Weights of a small masked image model.
Model: encoder norm layernorm, encoder activation geglu, encoder patch size [4, 4], encoder layers 6, encoder width 192, decoder width 128.
Rows from block 4 of the encoder, named by matrix and row number. Rows with one number belong to one attention dimension. Each number is 128 + 24 x the weight over its row's rms, rounded and kept within 0 to 255. All counts start at 0. Numbers have three digits each. After the name is the row's rms in percent of the matrix's.
# q: attention query (encoder.blocks.4.attn.q.weight, 192x192), inputs 0-191
# k: attention key (encoder.blocks.4.attn.k.weight, 192x192), inputs 0-191
q.10 087:123142131155177085116156138161121162128168132131116115134084158146120137080117092137103148139151123141153162161141059165166131117103136113120130083138119114125085074128105153103129115104097155098142169148087133106123099134097100141124106136109101141109133130080127131148145134128166137111121168146097126089172135147120104125111166103144084159144119137149113118155149178147136104119120083142091140122094112109113126164136131151143134098081132137100072146119149174142117128134125129161115135087158128144138124126100129121079153138153122147114141144125127126122140189125135112158
q.11 083:164137144131147184149132145143167129140121063128139083129085110110114160082120173159160102122140096082111099126121135140103134112107131129124137113169115154127086167114116158098138099161142131116118114132137196143123167132124141154152170088138116153134156080147116135127116116101145101106118155067086159124181077116141129139129132140121148138109140155172100167128122110105132130111126109128134093123134140121134103144129132110144148128173087137136106145126150103130126153145065098143075126138122148136104158102129138141103146163144149149136154084126152146140104137135118148137
q.12 082:122178160138101162118127133112143106095159134118098131069091109145122141153087086132131126124120154100138134099105150099180127113130145114090135148106154135150164098113140117118147122125107169091098117130119166128105095129153137138151085133146132101106115134139129075091132132102138128127130148161095086152161117110108118147133113132132102123160105134157135120096139174140108085162144132135110103130135140127159138111130205118086153117121137135099120111169150163149158123078115130084165133139149155098158139102137151137123143121150099080131133091117124156148089089163087123107
q.13 101:152141124166147144135137149096162129145142116134144136132151139152086109096157110130133122146136178154091135120120099126112125125147178123140124125150146119136095096127162091124059131099115139153106131166095146115102160099122107098141143101120096099140162106151140086104161132135129133157102175163121122137158099150108099115121128104113088114115113133137129119127122110119122118129073119145109116061086141108134156097134137101100191137118128175118105154144164132081157127126131158145122085147133160106103115121108177113134076155123109098143121120159117122126146157113111182172
q.14 096:144149121139125162060122116140130134139151105117119101093130114124158111115136168109120141114140146105122122183135147108133155115092155102112121140103142137114111101114105176144141130093152176103135129095133176107129145111152133147109122162143162108138129105132161099114133133124102125096164136173135136131121127130123091115115128101103176101128141154111100075122153119131140091153141153129155139110166109078141101147120083126131172125134185133116148090107161134161153129143149128152118174103158080120101136134123086099143153111134102147137066149143145144104081108162104157079
q.15 094:117141114091095144160162123144112079158075124144141099166089075096131125160132129115140142160151079082126113120131137130121128106145142166100096179129120099086107155158136099119138145112097101153127172151127128155118152143141163168131109119155108164119127138141100149136136112129165134096120133089130122136141067088155150127107112109125125117120180142138150126138096128137100090134102132164115115171139160126142111115163070160132091140135111115134118141146100145117147134163110088140127164135158126138134137058115085149123139144128112107134096106152105132135160144110150108154
q.16 105:143096153094135131124096150153097135113138133111171168121087144107111107099123118100142116113156093097135139156170087140069162142126082170146111127126149109122124094160133129163139177107105166107115133142113154139110160133129131169137169100147122136110127094169165090150127154088127100153136148118126141154101095110115163121085167176116163133125129110113079114112128116089120096088099128149116096139148102138134110106121119107127132130115134107140084155138120094139116112173084114109105165116119130135140129120119144113078133117143082110118122104169098123146149175130132138092
q.17 104:166102140108115108151168169122103121152087166085145134092116139090109142104137121096142089156127145140109118125162137138117126169130104175154117118186126147150096154141140143089102116177135174098122128151183124120093106131113177127124133134114114092086156146140163097107121124105090104138115084153115139129108105126101134158129152167116129135115106106173127138116152135116105120138130135121143123113170132101130064122134160153099139168104108096091147129158132124167120144119096161091101107151135110115153149090118127117149110133178101120128129116136138115168145109152126175115
q.18 117:122136144120098169092115124159135152141109130108152155110115144136106081145172102132140148110108142153142137125130140154129142105121119118131157114123129131174142119151131091112152117151104128092110145151129114157166117182176160163092142119122145129105110141086095118100125137139162090121110098144145094163135166152121110209116096134184146072138189131083127104114124103143132100116154116130123112153133103142098113142082132146151156147163130122142144127134160128172165107113091126126129168146164084135123127113120080148096085133121126130103109133120121106105108091094124136104
q.19 112:116102168120129103116161158137165158146199137142131109117105167133137108116112133096148144140123107146075100137139110083147141122126068119171169114115074128121124135140152098127123080139129136148138136148123110134136156114146103124130126112103132149134105128078114113163118141148148083131117159102138099209137116119115155166106108102190108100125143144112143143124152158098106072129146110101096140115093148167130121129110133165137154145098140124182104101170092122119118134102140135128149128142132094126120099115093143153114122171151130116138157116155104135126132110106113165160
q.20 098:141142146119119147088126103150158161159144158151130166179088136127119141126112141122139093124147130163145136142150091135131115140101124121164140136176116145119087125112132136136171102133132100127114103124128139120124148119145157139095117121074076083159130127072107139127157102149144094161120136087103110173149121117187164146138134133122124127123107171113119097128108114120118075143086102174120118159118119124086129121147114156115157129087142097154165166158163096108104103149131115110108122130102118160146128132185142117107125114129111128150164178109142158139099139164110075123
q.21 094:125114105123117123126092180113122108104122146104144136141167082111132115152156122145121126157150148143118111184122086110130118116121128109087081110150141118114116076116134128156145135107126159120140150134158130111170154134120170182132151159138116121152159121103146128103092138139156123128126162129180148142129105111112177190118132128157164167149121092132085116109123097140160106131115176055112152097140158160088134093140131082152159152127119094136123137141134149126117126086143136156086143145129133135139125129133141122117145138148090111107136083144158119098096154107074124122
q.22 095:173155149122149109134110105108135102102140134161156190144139137106165137119143136103103126143126115096139109090080136122104099088168150104138110136104108107118129165130110116146154131156107119159110145135127104147114124110191105129162161133134125156109140152129101136167137159104156135122150089129118122096142079076111154133125108162115091094118108120177162153109124136087141089096158129111112132095135102103132132119165142121141104139158086131136108157154150183109122166140113132117120131101159135143177119117115154100120103137122170107111184073109129146103153103144123099117
q.23 089:119140146104138139119139119120116123125135126123098139184091135174109157157123082126142157132160111150123140114057101118101115124086125080129119100142123103134130165127117137129158134098163032118147099116106162154152131151128098155121150157095117119143134116123094115126129141095152160129144157106154149126115115160141171153134126141169136091149099145127142149125121087118134127141134150126144145117151175132102150121109106104138131097110130130180117111129193145087140116160092135123121120131114124110121072129182125179157111126144191131133151119137151107098137148138102110134
q.24 092:120112106146070151153124116121144161129108138121130117146137166140106190158134124123111143163169132175078140104138154151151144117122134143128125152175129145130154101130097131127175140124126151149156131091127105160131198083153134142146102137153127169120152175130084147091163138081132161109100144118131137113140073128132144148136144144139163148132177100156127153146119113105141150104101122122152184140157137099087111149112084089118086128163135118104118151141136136130145093142123110128121140136141116128180152127154105121129151110151116116079123116096105108092108151124120115095
q.25 093:103137102161123161161141104099118147095110121144106124104110135126113123093135112121164159152115115099108126086115104109153133121104111122167137168116141153147188117146139147161112150101117170136097088154115129114113128150137118097165110149130162153128125160123126144118154093125071169144147099131172159108110095074133162116123144140113122153119099165124104157111125150172156118162117126170116110074143123107133140079087148116091130132159133115132131141103145086135121138130146109126155147118149177082133122120179128128133163166149150100140158102073118158128167135106129115145
q.26 082:106163109154121126119094105102141134085123118136148122086161130099151150105127142140144110111098154134141136112112099094146078151129094148145141125163150122114102131143129110119166108098141132149143103202108151117148108106098148117127132122179138141100120146094116135153087094115142162148134150166140120117160123134119126126128089129129132108124130126143132114059151133205159148153173137108170137173172125083096167130102182083068118159082131136114090126128131132132132127134103152176125113140111138100140099101158117141156131126142141105111125117121138155139146107131127106109
k.10 089:117079136083123099127097098122148127120131123111157141126130122120118110135144127116106135134095143155145113164092150152175126133161120152132151150106106154132148149124087200125122133152094141130172093118165137153102129085114148109110098094130103113117135157140184128140088157120158151102118149149138109171154171098133127099087122134114086091127173158177140155094137140206131124133149097128130118181112151126137140101122124113119122120098121154115124113155096127129113136124173121125104126117146136115102124121080176099124124123166129105103096159146129123149134162172099122118
k.11 079:108141138163159168124155118125106139100143148119141093085108120141116137166120145126155123139139117127140118138113143118125134133161128114158155126106153100141114105111109156125131095142125139122110111124140143135142124164153081159131147123174080122167095135132146133149132135147070125135097092151120128129100061106077135126117144144069130143121134143138088128077129125142115098160116086146128146078170125171155164116143185075132128121141129112146099124110163136127116160124141117084129121119119113181120144141087152143129111122143164146129183164095105104154158127141092150186
k.12 089:115127177153162125118145098158110163146136158128105115130084151148114108162108121111078116156171115150169141144169116095054137166142122148161144161131135113100115114147117099117109150166122122107150114136101166079082120145147143058124127105088148089116088088155112109135150106174113136142117136098161135150160104124112120111133163127140112101107150153203148112122123135134115147143136120123120093179120117153106142172139159153158132103109130153129136139130124159134144111106087095131124136110117086126108131132116138145149122148123128106130115132151145087130111169130105119124
k.13 087:083115150129139149151093165138128102130154163150158159076150134113105086066117154167112099115095113102107179140103116115141115175140113163142102098127148110168101109143125135140148144127119148116163135116113120144104140109125141114145126132146150116171154099108152141109132122115140133073116118075071153148110121079133148121085123147105118126135145144138138152129092072158106144121135097141124129144100117150147101144128157127133157136121109129137171099132107107120153130126112105150056117122159091122125119104104115124126103135099175123165168132128170134102169143151144166139
k.14 092:150130151154139104140119164163119141143121166160143119126093116104113117179113118064108172129131098160093164089116088152143139170110129107097134126093118135117116147096138141121086104165133089058171130159098117104085146121138131116207142088067109093161137125118138134161144106106120124126092172135134130133161099146131116133092113132086146114129116112152113143124127128175135138114141095126156160126160127118126118131143134119139157138155119164104120146140152110178133102114121110098143144109135074165131131165126129113145131105138112156116144102134154144121130109134108158147
k.15 101:098137113084124129138109113145157149134156113102083152116139099154102150127128104095132130082162089131105112080128112169099111145117138101139110141133073146109089143104122127089160135122137140125102143077142136127160098137093171158135135135117116143101105123101118102123122128169103119106135116124116160172147097114104107125124129119139154114119125157105122090145091119075104090164140128159130071100129118154103134114155119106147090109188160141135147098109073168147139143125112119143157150122120123183140175133147126135101131158125146153121129166111137106162104177142100103109
k.16 100:120121125088108112115071102135121126132096156101127139157100135124149098059157122094161077149116092105126122110136113143132156114156104163126128122142110132093113119164144088118120129111103107103121178106142076115123107125122146096167096083153120136113111105126170152134165101100112129104126121132145132138128109133143108136087172133100113183144137119106132101172113151106166107115117177137146134144097110107179117113135131147158131152159135066139091175119130125156141097126183090135129143097143129126167140117110133110105137119117172112100125139180121138143122132115123107100
k.17 115:116109131111087133170121148111096079153130120129145137153112116136121114107091112133143115097142112135126104145127160144135096170115154126130103113151136117166151123118147141126175110128126151165160116142138119134163191088109086142117139186128127097099150107142148144112108153087158140101131097152151143121081185109100124052135124095126123135140078140132094095114101133158160139095129109119106127126123143118114124143157148130104119106124134152132165124124152131155148111104168140124116097129092207096133131132139132094154147127137135157125175097091148118131168144119165096161
k.18 098:157108145173123122125113120137158121157128156142123161130141126097113088120142095145155079128083114082128143121135156134131110154122130157146092104108116125122096108149108148138122138156166126124117102118118159101143126122099153161146124177135111082143140087167129070096168126121136095127061101119097129149106136144113151111080105114110087129117130077066170107092121138145153127159145092126122124113128163153110111131158115104080161158130162155117091151126186141139108147126146111109115159144152139103145142100131121106104145168152131111143145171129125155131134119120138162151
k.19 102:103130150143112130100132116138112101114091149131125158130121139136109124156135094123118117169139151157100096154134115099134132136158156103119116097107169105133099104122124165119124128137089141065115137105105118077146104163135115157146143128096095143131119093112130118127125113120157124135108109150140120118106133141119156166142112119141148116157154144140177108161134146140105126162179108147095143161112135112160149106151147150125131136157140156081156129146134144112087119159104166129115166165161087162111102101110079112101178121154152134076196178140148121093158152096102118168
k.20 087:109102116138118110092126085158123127131118133139128107133146088078149127119127167113136110079121128177138115121153109090106158135132122085108132117124138170124171073149131148122086148123129102147115166077148101124147112124192099197120103126077173124093110153112165156124082123125176109094151137118117131107122115130145123157132105066134136112125121121150163123133156162125128095089126138146142157133134131079149099162117107118124099161142167123109099120114137146126107132141127121136084124133118165149120075133127102145151134149125125122126140070135124120113112112092147155135
k.21 104:179141133126141126145104101128141100147131129125108151110145095114131157146058112159117101114124136110096142129136135129164112124154172113108177117102153106116087167132146174099133138124124097121115120082167128134144147175137096150135115179083133092099122100152129148132091110135117112121139098100087156107101167127127108090116090113109148149131130171096127153129119141119170145162128136153108145157159153115134110127115099085090129146128126164127123147112131087130151139137154076124095143153053145158096116176111119137139131140167113151145117135132134161129104145121160118099
k.22 093:080087179122129143160132158100151135112157178142085118107173101122144167121142137072155114156151096097154157115112133101127123074116126126164119143147104098128125111145120071083124136161138146136129134107127106154109131126148128100118130116113087149098143176135141135075116173124123158138129106116111126142143107130144147155085102115133144126101147138130108099110145104135122111154122123104095130132156152146101117129103148148112122096130119115108146145147118166090141103156143109077123106141130089138156129148079190089089110137151141094076162135153139124116137136155125106165
k.23 089:147114116130131137136112117168105162079100102131105080115098142153111098140151072107147129117143149155089130118134114122110148165154144155124131148088155099151130106122130154131127089099127098109189166078109105131106152136138100136135130140171110106116131142081140133125102175095171162139187167160137137112121083145138150142146122139145135127102121148104095131148112111104092124125136130098160160139160140108150088128112120124183082106096122149158153127122132117137107133113139184099118157133113120139117152114097119178114151090097115093135130110156159097147104128145104118113
k.24 093:130131168130128121125157105135149140119128158170114112130126147121161126140132120121141151169116136129077146139103164148113142107141164147180169136155081140139148113123098127153119078116153108138156116127155110144154109142091147102123130125120145123095078143158131158140110164147112077121151157156141119118135133111108123187106126116126097130108155154115132108093100088127136114127128099108124060113107128145120119143108079122077112118110179114156137092112116085128143174153107077122109140105120080147164156110089170112140121174157169118136127125097155138114138088107131112114
k.25 090:086098142095140150110136128128123079123115139171110149119092143085135112116182118130149120126113138132124123107098105118090128115126123139117088101147172119121147105126127157130115080160103154142124141143124121100158114115159148136075140177166164136128139125139142127118116167085169116123150117137138110128134156128126116112125087153127160111122099132179131138140067112126163133133108072085120145177115120137098128177106104124114096098089130140150177158150134136150130110135110120086096096140156115080079145110133163146122151148151159149101154100156132120107161096115121098148
k.26 092:100186156159102162132115124091143087161104121106153135133168159147149110108109132142100124125091150101126137120101099134102135121120171086146133114135124096151171109143160136101138140170185143135105126120129120134114136106131110087145149131083089076102128164121134142108127132131114163152150157146115114117113132069169184159134168105096146115135147123125163122123150124118109138146109104134096171124114140121139155155126139115096134102080103121142107158124112155085101164135092138119117144125102122070123129119128127154155096157119117158072143134112131120129163127187144111138