From a checkpoint of a small masked image model.
Training: muon at rate 0.0017, 6900 steps, batches of 512.
Data: trained on photos of arthropod specimens (BIOSCAN-5M), 195000 training examples, 18.1 epochs.
Rows from block 4 of the encoder of a small masked image model, named by matrix and row number. Rows with one number belong to one neuron. Each number is 500 + 25 x the weight over its row's rms, rounded and kept within 0 to 999. All counts start at 0. Numbers have three digits each.
Before each neuron's rows are labels from the 100 images, of 14848, where the neuron reaches its largest size: "top examples" is what is common among them; "colour at peak" is the nearest of a few named colours to the mean colour under the peak. Only what is clearly more common there than usual is listed. The data: photos of arthropod specimens (BIOSCAN-5M). In brackets: how many of the 100.
# gate: MLP gate (encoder.blocks.4.mlp.gate.weight, 512x192), inputs 0-47
# fc1: MLP up (encoder.blocks.4.mlp.fc1.weight, 512x192), inputs 0-47
# fc2: MLP down (encoder.blocks.4.mlp.fc2.weight, 192x512, transposed), outputs 0-47

top examples: order Hymenoptera (46)
colour at peak: white (92)
gate.8:482477446517486485482494507503499529488486473523510457501515514475466510489513518523504504495545502475504476481509545507507498504509502491480584
fc1.8:530505500520510500526530527467496479504462463503481529517482548510510506484495508492538437538462473516490487507517476466487473456526497507481528
fc2.8:464470516488523479500510525491541507469499517507509484482457529533468506483533505478484523523496487514518518533468459543494471471546537489524529

top examples: order Diptera (72)
colour at peak: grey (40)
gate.13:475499496553472506492529453501510513486478529520499520487521498476482480510479466476498493513534500477513507519466493511502489499509508510533506
fc1.13:529534472511506471498501527488490513515505507471518458508527484477528482549519502511477472534529497532520498448501580472492503538518513521492508
fc2.13:492546448472527506507490526528516524529492541506481510510506496523488499470515503543529531495494522471504459524531508511473502473507528464504485

top examples: order Coleoptera (67)
colour at peak: grey (36)
gate.380:567508493526476525515530489493483474521505482502502508521464470493499535518484515509480480518465491486471489478475511541484563470499523465515509
fc1.380:480502482504501479505523497495516501500518528465450483497507523454503537463477503518527535481498501509522490515475506512503493487473482508522512
fc2.380:496476512433492494524473497467488487467494522541536520482522518487492482506529483463479487522531539473495481488535507468478502487498492496500469

top examples: order Coleoptera (46)
colour at peak: brown (45); grey (33)
gate.313:482512466461502495501511494561574462472515498524507504518503500533503514527506475512461472472541512556518515479491504469502485525563488512490485
fc1.313:485500461519494498476542527470543512496494486511492515491489476486482497488483457476531500537505535529481551475453498521487517536483511483470465
fc2.313:490467493486470490508422526493516477505561451494506488542505490485541505522481500539457533479462497446507488519475445440496552482500477502474557

top examples: order Lepidoptera (29)
colour at peak: grey (52); brown (25)
gate.75:536502464531470468543496517465498513475488501502483459525494478504505488527490512483470539503505491472470540540477508446537498467515540511491482
fc1.75:491530482487574448527525518479511523495543536476482473497517487540461500521486467524518497506469564510513489473500496471542559503490493499509461
fc2.75:516475462483500511457459534482466446515476518468508491521515475526512498510502503518480516473485520461442485517529514501490522501546484494500507

top examples: order Hemiptera (36)
colour at peak: grey (38)
gate.282:536474501462517513487508505458510492459478521542513485480474518519463500517505492519486503536492451436510504491509514501528525533474479532466469
fc1.282:505497514484521484526484504473495509498473532509518539478529468536492491459512516553537538533486508468527485498502504464451526493520488515474512
fc2.282:498525493487480453499487494521511548506503513530509476481487493467517522477529490504527442504511505525476533497527499451496516531539482493494482

top examples: order Hymenoptera (51)
colour at peak: grey (55)
gate.244:473479517541449492550556501514502550502522501507518512481470509513474458511520543502503531535499539509526479466521497456520453472446497526514531
fc1.244:532537479525431484508464500528487544485527485525502493524492515492519485515524474453493521509509505517494508450560494498463523501485438514520503
fc2.244:470499518486495520531502515494509524490484532469481477505500497549497488526495531513508487525522511503526480496521462498491430511496515479494530

top examples: order Hymenoptera (68)
colour at peak: grey (68)
gate.416:478506488475496501550522554491545479489508453498500501518522482510509483491471501526486526484532479525548483521498522486539517452462492512525521
fc1.416:541506453487462501585500458571497495500532474466496522492515534481508501490556498506507488478553508485498512490447524537504493509506490481499501
fc2.416:490511515528508483507479491522533510460543520523496497526478546486500489453486518531503485543505486474485491476482488505494483507489528459529477

top examples: order Coleoptera (62)
colour at peak: brown (59)
gate.294:471509488503498519459470487456505491538469490529474463497499513512506504491521526494487474495464492504467494530486461531484485500543503520465485
fc1.294:465526482491477524534527487509517462485512493462510545519459515482466496493516508505489456495501513527488494515502483450478466445487497426509458
fc2.294:509490509493505527473494550516484470465513488514485545524558479501520473457511487521519467479525433519531513503501494469520491458475460513502503

top examples: order Coleoptera (46)
colour at peak: brown (40)
gate.414:513493493500540521464528473495515466503477575491491513515443469518457504533525555503476479522458499471522451511499500538495493472490486516477492
fc1.414:531519495537477500485514508485491543514512508508528504488543482513516506541516504520533511518483471538532463530544481485512500516493516501480535
fc2.414:490505445519506517501523466500494539506447507473518490496469493514480505466474507486502487502470519481477540512488504523521498485485505477465522

top examples: order Hymenoptera (45)
colour at peak: white (76)
gate.241:495499512564493514489487549491465442544522520495521442505479509470515489527491460481510490498532519499499482526498544486513529524505523530498504
fc1.241:473500478542529514483467512483500530515504491518504532472505535553493485524514484488470450478482490510494488534486457495496486478481530512443508
fc2.241:486524480476531463527524496468458533497479511491497507500477497530496521480493520481509487486492463484509480499492482506484509478497496499508547

top examples: order Coleoptera (55)
colour at peak: grey (73)
gate.368:494519510525496502490485474493502475581453511485493544520524540542474527498454505475472480520500479522498538467486476478454494505506486489490516
fc1.368:510502516525566545506503481448476538479472527466503498472473537551513511475495474525542465522510529497509493465519461532511510463511502496506519
fc2.368:519489470522505515506527555503480491521497532503531480455477505520506475496525514489507477524502505521536477484474503459498525499538472504482464

top examples: order Hymenoptera (45)
colour at peak: grey (47)
gate.211:504470444473466521512497492482554467512557507479495516481506505483506510508514465516541485471513486514521462458522491486533503510484489459480554
fc1.211:479519499518482485471485511476507532503500509520472500511503530472473483521443508508482512526502453477507527524520471507490522482461509494523491
fc2.211:518503496519506497508488531510432492472532499483485491490494531484533517542466488508495482484465540486473491490467482514529473521472514519499489

top examples: order Coleoptera (54)
colour at peak: brown (83)
gate.341:535515472491507492509485505474511547519535529471493519479528472506506516491498497527524494500518485479456501524484484449516459453477501492480477
fc1.341:543524470526505508485495539468529505502478499500494535471531501524465502484527508530470484502532539530425519503461498473502472483507491517497448
fc2.341:494523489456502497511495477519524476524496495519473509499517538487495520530466482491524477520478502470497516515493499471503468475478523525480514

top examples: order Hemiptera (38)
colour at peak: grey (49); brown (34)
gate.76:474508473463509489475526486517483485477492495517490515468493501518480517475428514449488503451512465501500519509492518555538546468485533515507488
fc1.76:488500482506550510497549478544494530460508520495512528532487446536483520488459516523478556481487491503439479523519519460506529487481554475530470
fc2.76:464505501507485487489506475539502483532480509501455500497510536454529533478508516518486423572495496477520487509519495473486468525474466509490483

top examples: order Coleoptera (81)
colour at peak: brown (76)
gate.289:504495477507495525489520505488519500490476520512474525449477504473474465514530514494485494519490521488504494513509533528476551449478488499432487
fc1.289:470464474489473522504475512468505453476470491515501544483507481498522464513529499479520521524520512519482494478488536475465513482511491524468513
fc2.289:530452479441527463478482524500527498572472529486522506467508498523541507457494467511471494524529490518545525498489476490555511528508477476517525

top examples: order Coleoptera (50)
colour at peak: grey (74)
gate.360:495494481500482511471505505516473521494494541497541508491485487526461518498481491552497474518504499531470518494474506484472536493498500490472501
fc1.360:484500533506508479521512496479465480502495553529541495530472511478542477493469501452459514517519467465544529523503487511477504523522486495517447
fc2.360:520495525484545521511481493492513528455508535515536493481521531496470469569486454503477470524514538474461523511491515466545509473446484505507535

top examples: order Hymenoptera (42)
colour at peak: grey (65)
gate.156:509504501520493495495507488527497528500501464486549457486500503469484476503491531503483516504489484467502504512477507479418472485478506471534535
fc1.156:466486481488530508505481533474533493465492512497504515477474527482500513478496510509499501480482505528518540481526469488563477467471533533509490
fc2.156:494454471518498473472552504468481461523495471528539525471487540498491503513531505499501540512455506516499516519482524487501510489511492511502527

top examples: order Coleoptera (58)
colour at peak: brown (77)
gate.293:498442466499503522558515492562504472504530496523483533497455466513479528485471493483480475500480531520502513466466460490477537532535514463482455
fc1.293:501544500503503508509473508524525472543510493519494487535471497500499520450501540508502525511506515511551513519579458529497484516517477514523480
fc2.293:483514514522510523532514529456503490503471509489581498497462483476480514505488490518538507488481479530476504490514541471500501462502558446456516

top examples: order Coleoptera (45)
colour at peak: grey (37); brown (32)
gate.98:517503467492476516460490527489520471513489506523474510526495514494504500500494517487468484490505478519513515502498464491518523493517485465476468
fc1.98:512508487495537481496475552471492474505473493540468537515541511546467558485541486499521480461466555499525463477514475496507506504531496478519495
fc2.98:525497526510447536489490500522480484502515524506463492511524536518490508508523518474481493452516480500478495496537491493512501472497517575512480

top examples: order Hymenoptera (46)
colour at peak: grey (38)
gate.206:502455523530524481495502508504457455488537459514508535493512552435504512551472509505487496529523479495515458522532512496490522507468502547497489
fc1.206:500504512467547467487515527476465530476509463548484540521512475469494510478485508514501497519516498483488512496506486502497489487500502512529493
fc2.206:516460475536528520500511498523482508461502537508507488487499480520523473443509475487501444486545490511489553460512506491523482534490476458494419

top examples: order Lepidoptera (27)
colour at peak: grey (53)
gate.185:475466490513491495489498476515505501490544471504494534501541508539550503501487448479477501499475437469449496483515496527491502512505502504458495
fc1.185:475488473469493485501540469486455474557509514448486475531494532490457491493525527496463480464478501451512499527506523536525493491490535509497486
fc2.185:464517471493474515512502508517467462501501521510499545526498482447515498475525509501487548558463507505546467512539522533497510469479541554531476

top examples: order Coleoptera (38)
colour at peak: white (68)
gate.297:495501464557534513519511467501466511521531502507470477516484538527487481488507466533494509516507467506498526436524478474439503486478498475519524
fc1.297:484507510501490508528550471498476527520524499483536455532584488506501487500530543485482480490497500484486525483515504515498491473501508479491493
fc2.297:534468480462471518536501537510501471484477466529501456522472514472501508513452507578495490503483470545513496458462491491465528498513540472520473

top examples: order Coleoptera (41)
colour at peak: pink (88)
gate.262:491437520474472491499520474501513462472478507503484528483516504515472503526529494491488484510489520492563456506492460506480483488526490474466532
fc1.262:516488458456521533484533487489523532478521513525494515497526495478532478506517486520453465485503483517504491482496514555555474485484474480555432
fc2.262:509538508452472532475491473534492475493541501559508489497475429530516500492466511502478490529526560466509507469472481482474508492531555546476493

top examples: order Coleoptera (51)
colour at peak: grey (66)
gate.378:477507495498498518536469546522482496537462520471513537537449496510558459511469484504489502460514485452499515522500513466527486497483509485465495
fc1.378:453486516474468488538536511498510507500473453489494516501500472499497511509490453515487518508522502464457533517501467509481553486507535478525495
fc2.378:491510472530482472517500482488492490454482530524491488520525497486499466506475538490515537507495536522541522511535488573494502538503526487533508

top examples: order Coleoptera (73)
colour at peak: black (43); brown (43)
gate.122:497443499546503498495472505506512495520519539490494455536511504520495497529495535509481510517491548511474481490473489510528479504521487499451526
fc1.122:508504504540529486513469495491483525464520530511507445490520525486478533499486515507454462530470490501478472516523484502524466471524509524536471
fc2.122:487482501522483513506529526515496514514509501525501502520499488439478554478443505551507496518454467490477549535494518549477522491497491468497473

top examples: order Hymenoptera (41)
colour at peak: grey (47)
gate.131:521537530510482488523527471561472506473558461477525480505491511547495486486480505484498488507515509546480518514477540494510499533520502485539497
fc1.131:473527486481482477539495487488503507481526498480493470451495505516519497481513484491473491479521469513501499510542515496494473520528457506501552
fc2.131:449496463508507521525488477496466509473491478494449517524493516493509503512536474479510483484501458509511448551507517488507470490467514514502576

top examples: order Coleoptera (46)
colour at peak: grey (31)
gate.191:486497532470490517500512470451509481494545528466526496502506473545437516548532497480545479519451476535458520514487567487523469502491505495512524
fc1.191:544496474502472460548470559498468510528474511518506533540506514470520478512533473507518481535505519494475511500502490471468494519518464500467499
fc2.191:474512495492513539456504500480513461488544496487498496516537507484488558527500524564476527466459498498469520479510539501521477486530506486513497

top examples: order Hymenoptera (44)
colour at peak: grey (37)
gate.372:537509498474461513493465506472496476470487487453511473541489528468496470512498511524466485470513499472505526510498491545551504502496470513510482
fc1.372:514469516498463526454485483506465465463508547546549476469481529520474483500501490453495509530503525529464495549466458524496503528512482533513485
fc2.372:528520525513519472538473518485530521535483490502533529476506508521528474510527513534535514517494494474477523445490531488509540521483509463470509

top examples: order Lepidoptera (28)
colour at peak: grey (48); brown (40)
gate.108:512449524471487478505559473522484480495553508485506534492526517477485519479529536490484519475531477513541486509481485511541475512470475505475530
fc1.108:537481526465499486446499481491555542513466469486473491494484525471467507498516512458489506474482482523520473531500474512514516541508522526486500
fc2.108:514507465503518477471486517527473534558509474494501544515468504489553520507449518506482496511510529492500524500496509455488498513505451537480547

top examples: order Coleoptera (63)
colour at peak: brown (90)
gate.429:494537514476493534509530525468464525477478552463487527445499516528514520515523522472480507490494501507495515528475544488492552504519498544497438
fc1.429:447509489518465485515505509465567502478533523478485485482523485509560538546484486485503488507494504528484507484484478527507479510503494479476500
fc2.429:529507474496486496513485525481488501509467469532556517486476500477462542489437495524486506477488453495513531497506486533448543453507486511526513

top examples: order Coleoptera (42)
colour at peak: grey (45); brown (42)
gate.118:499463507500515527503455525515522488477517450551492551515557515473498504520492486509473501523468511501499491501465507514499505510495502504474498
fc1.118:519539479520499505542509470497509519508549489473507466453507527499508451543475506537510511524514512537483569507505457500528511476509487448519501
fc2.118:527509513507487527441537509461500454466488523487512521530504490501507544501483486476476503507507491467499513495490511473479459521493473482475479

top examples: order Diptera (65)
colour at peak: grey (40)
gate.488:514495494508489524487522520538537470501483515505539483503500531507480495522516483527486526468500493509477530484516523504514467466452504557463458
fc1.488:467532484523524510493503475483478506524486509522486508496463511510458521512443487521494507547493496489497511478515477463525522507515480521518515
fc2.488:482469497491531489498469466463481483495500546505490498514500500507472442550468553518521501495517509553481502536539526537544526470505490496473504

top examples: order Hymenoptera (45)
colour at peak: white (99)
gate.509:470521506514493473481510479520479477509517491506482523488533525495515498494525504446511508518514493476473473517499484481497519500476510491476549
fc1.509:521523513484482450491492521503448503489538446524469507498502499506503522517543508503511528520495505471482485468461497521507493459567528521503550
fc2.509:486492480508450485515560479475520541486551488433506519483521485488533500440489507554487479518508484506542483448473518488485506513519540496488525

top examples: order Coleoptera (44)
colour at peak: grey (70)
gate.127:536478494507501530512504524477548548498492502497523522480483479533505482459512495497526478527493496516458508493500541514563513508487431533490501
fc1.127:508461469549523472522518480499492517523494476499493513532510507484540489495473497491539526469485443511540499527508506511529500480485537500518512
fc2.127:487515523469525472477530510479488510489475467481501538506521504460504491530480481482474455499497515505472510506469497486515505485492524470537480

top examples: order Hymenoptera (41)
colour at peak: brown (50)
gate.184:493494445479512530491517508500507529537479512492472514504480540512501503474551484514509477501501461525449496464489521504483513509448536488508530
fc1.184:514462473503470490543546518507483546518479518535455483507530511497491533510507503473499473511462459514494495465529501465461513493524527496489506
fc2.184:525509518519531528499501497488499496424470482550491479527518444502496503499511492472546460495539545492503497490542479506447497476563518511511489

top examples: order Hymenoptera (45)
colour at peak: grey (53)
gate.104:483511481478528483482530478497475517487512455492493469546512508490516498494538499536512534528493497476482482496517510499499516516498460496503505
fc1.104:520527501499544519470505516508445519478490513467495488506532506524503499460492490558488527476498510474526510526514514521496500522498506499479534
fc2.104:507531474495477538513482462535469461495493537443480500488532484525492499497498510509548467498497526527491508433511519510505485482485485521520456

top examples: order Coleoptera (42)
colour at peak: grey (28)
gate.255:471487474532471472533492464494525489520505493480466492515498472488481511523486498537509534537537475468475456470492505505457492510456499515541488
fc1.255:446570492561527478526515509465537491489479486526537537504509516516526559511510502513480469453464496541478522466515485484520486449500492523490501
fc2.255:521463500521479509481473498540501499508470504474473500509541518499521505517539500526463454519500507464512510472486494511496547516483519435472514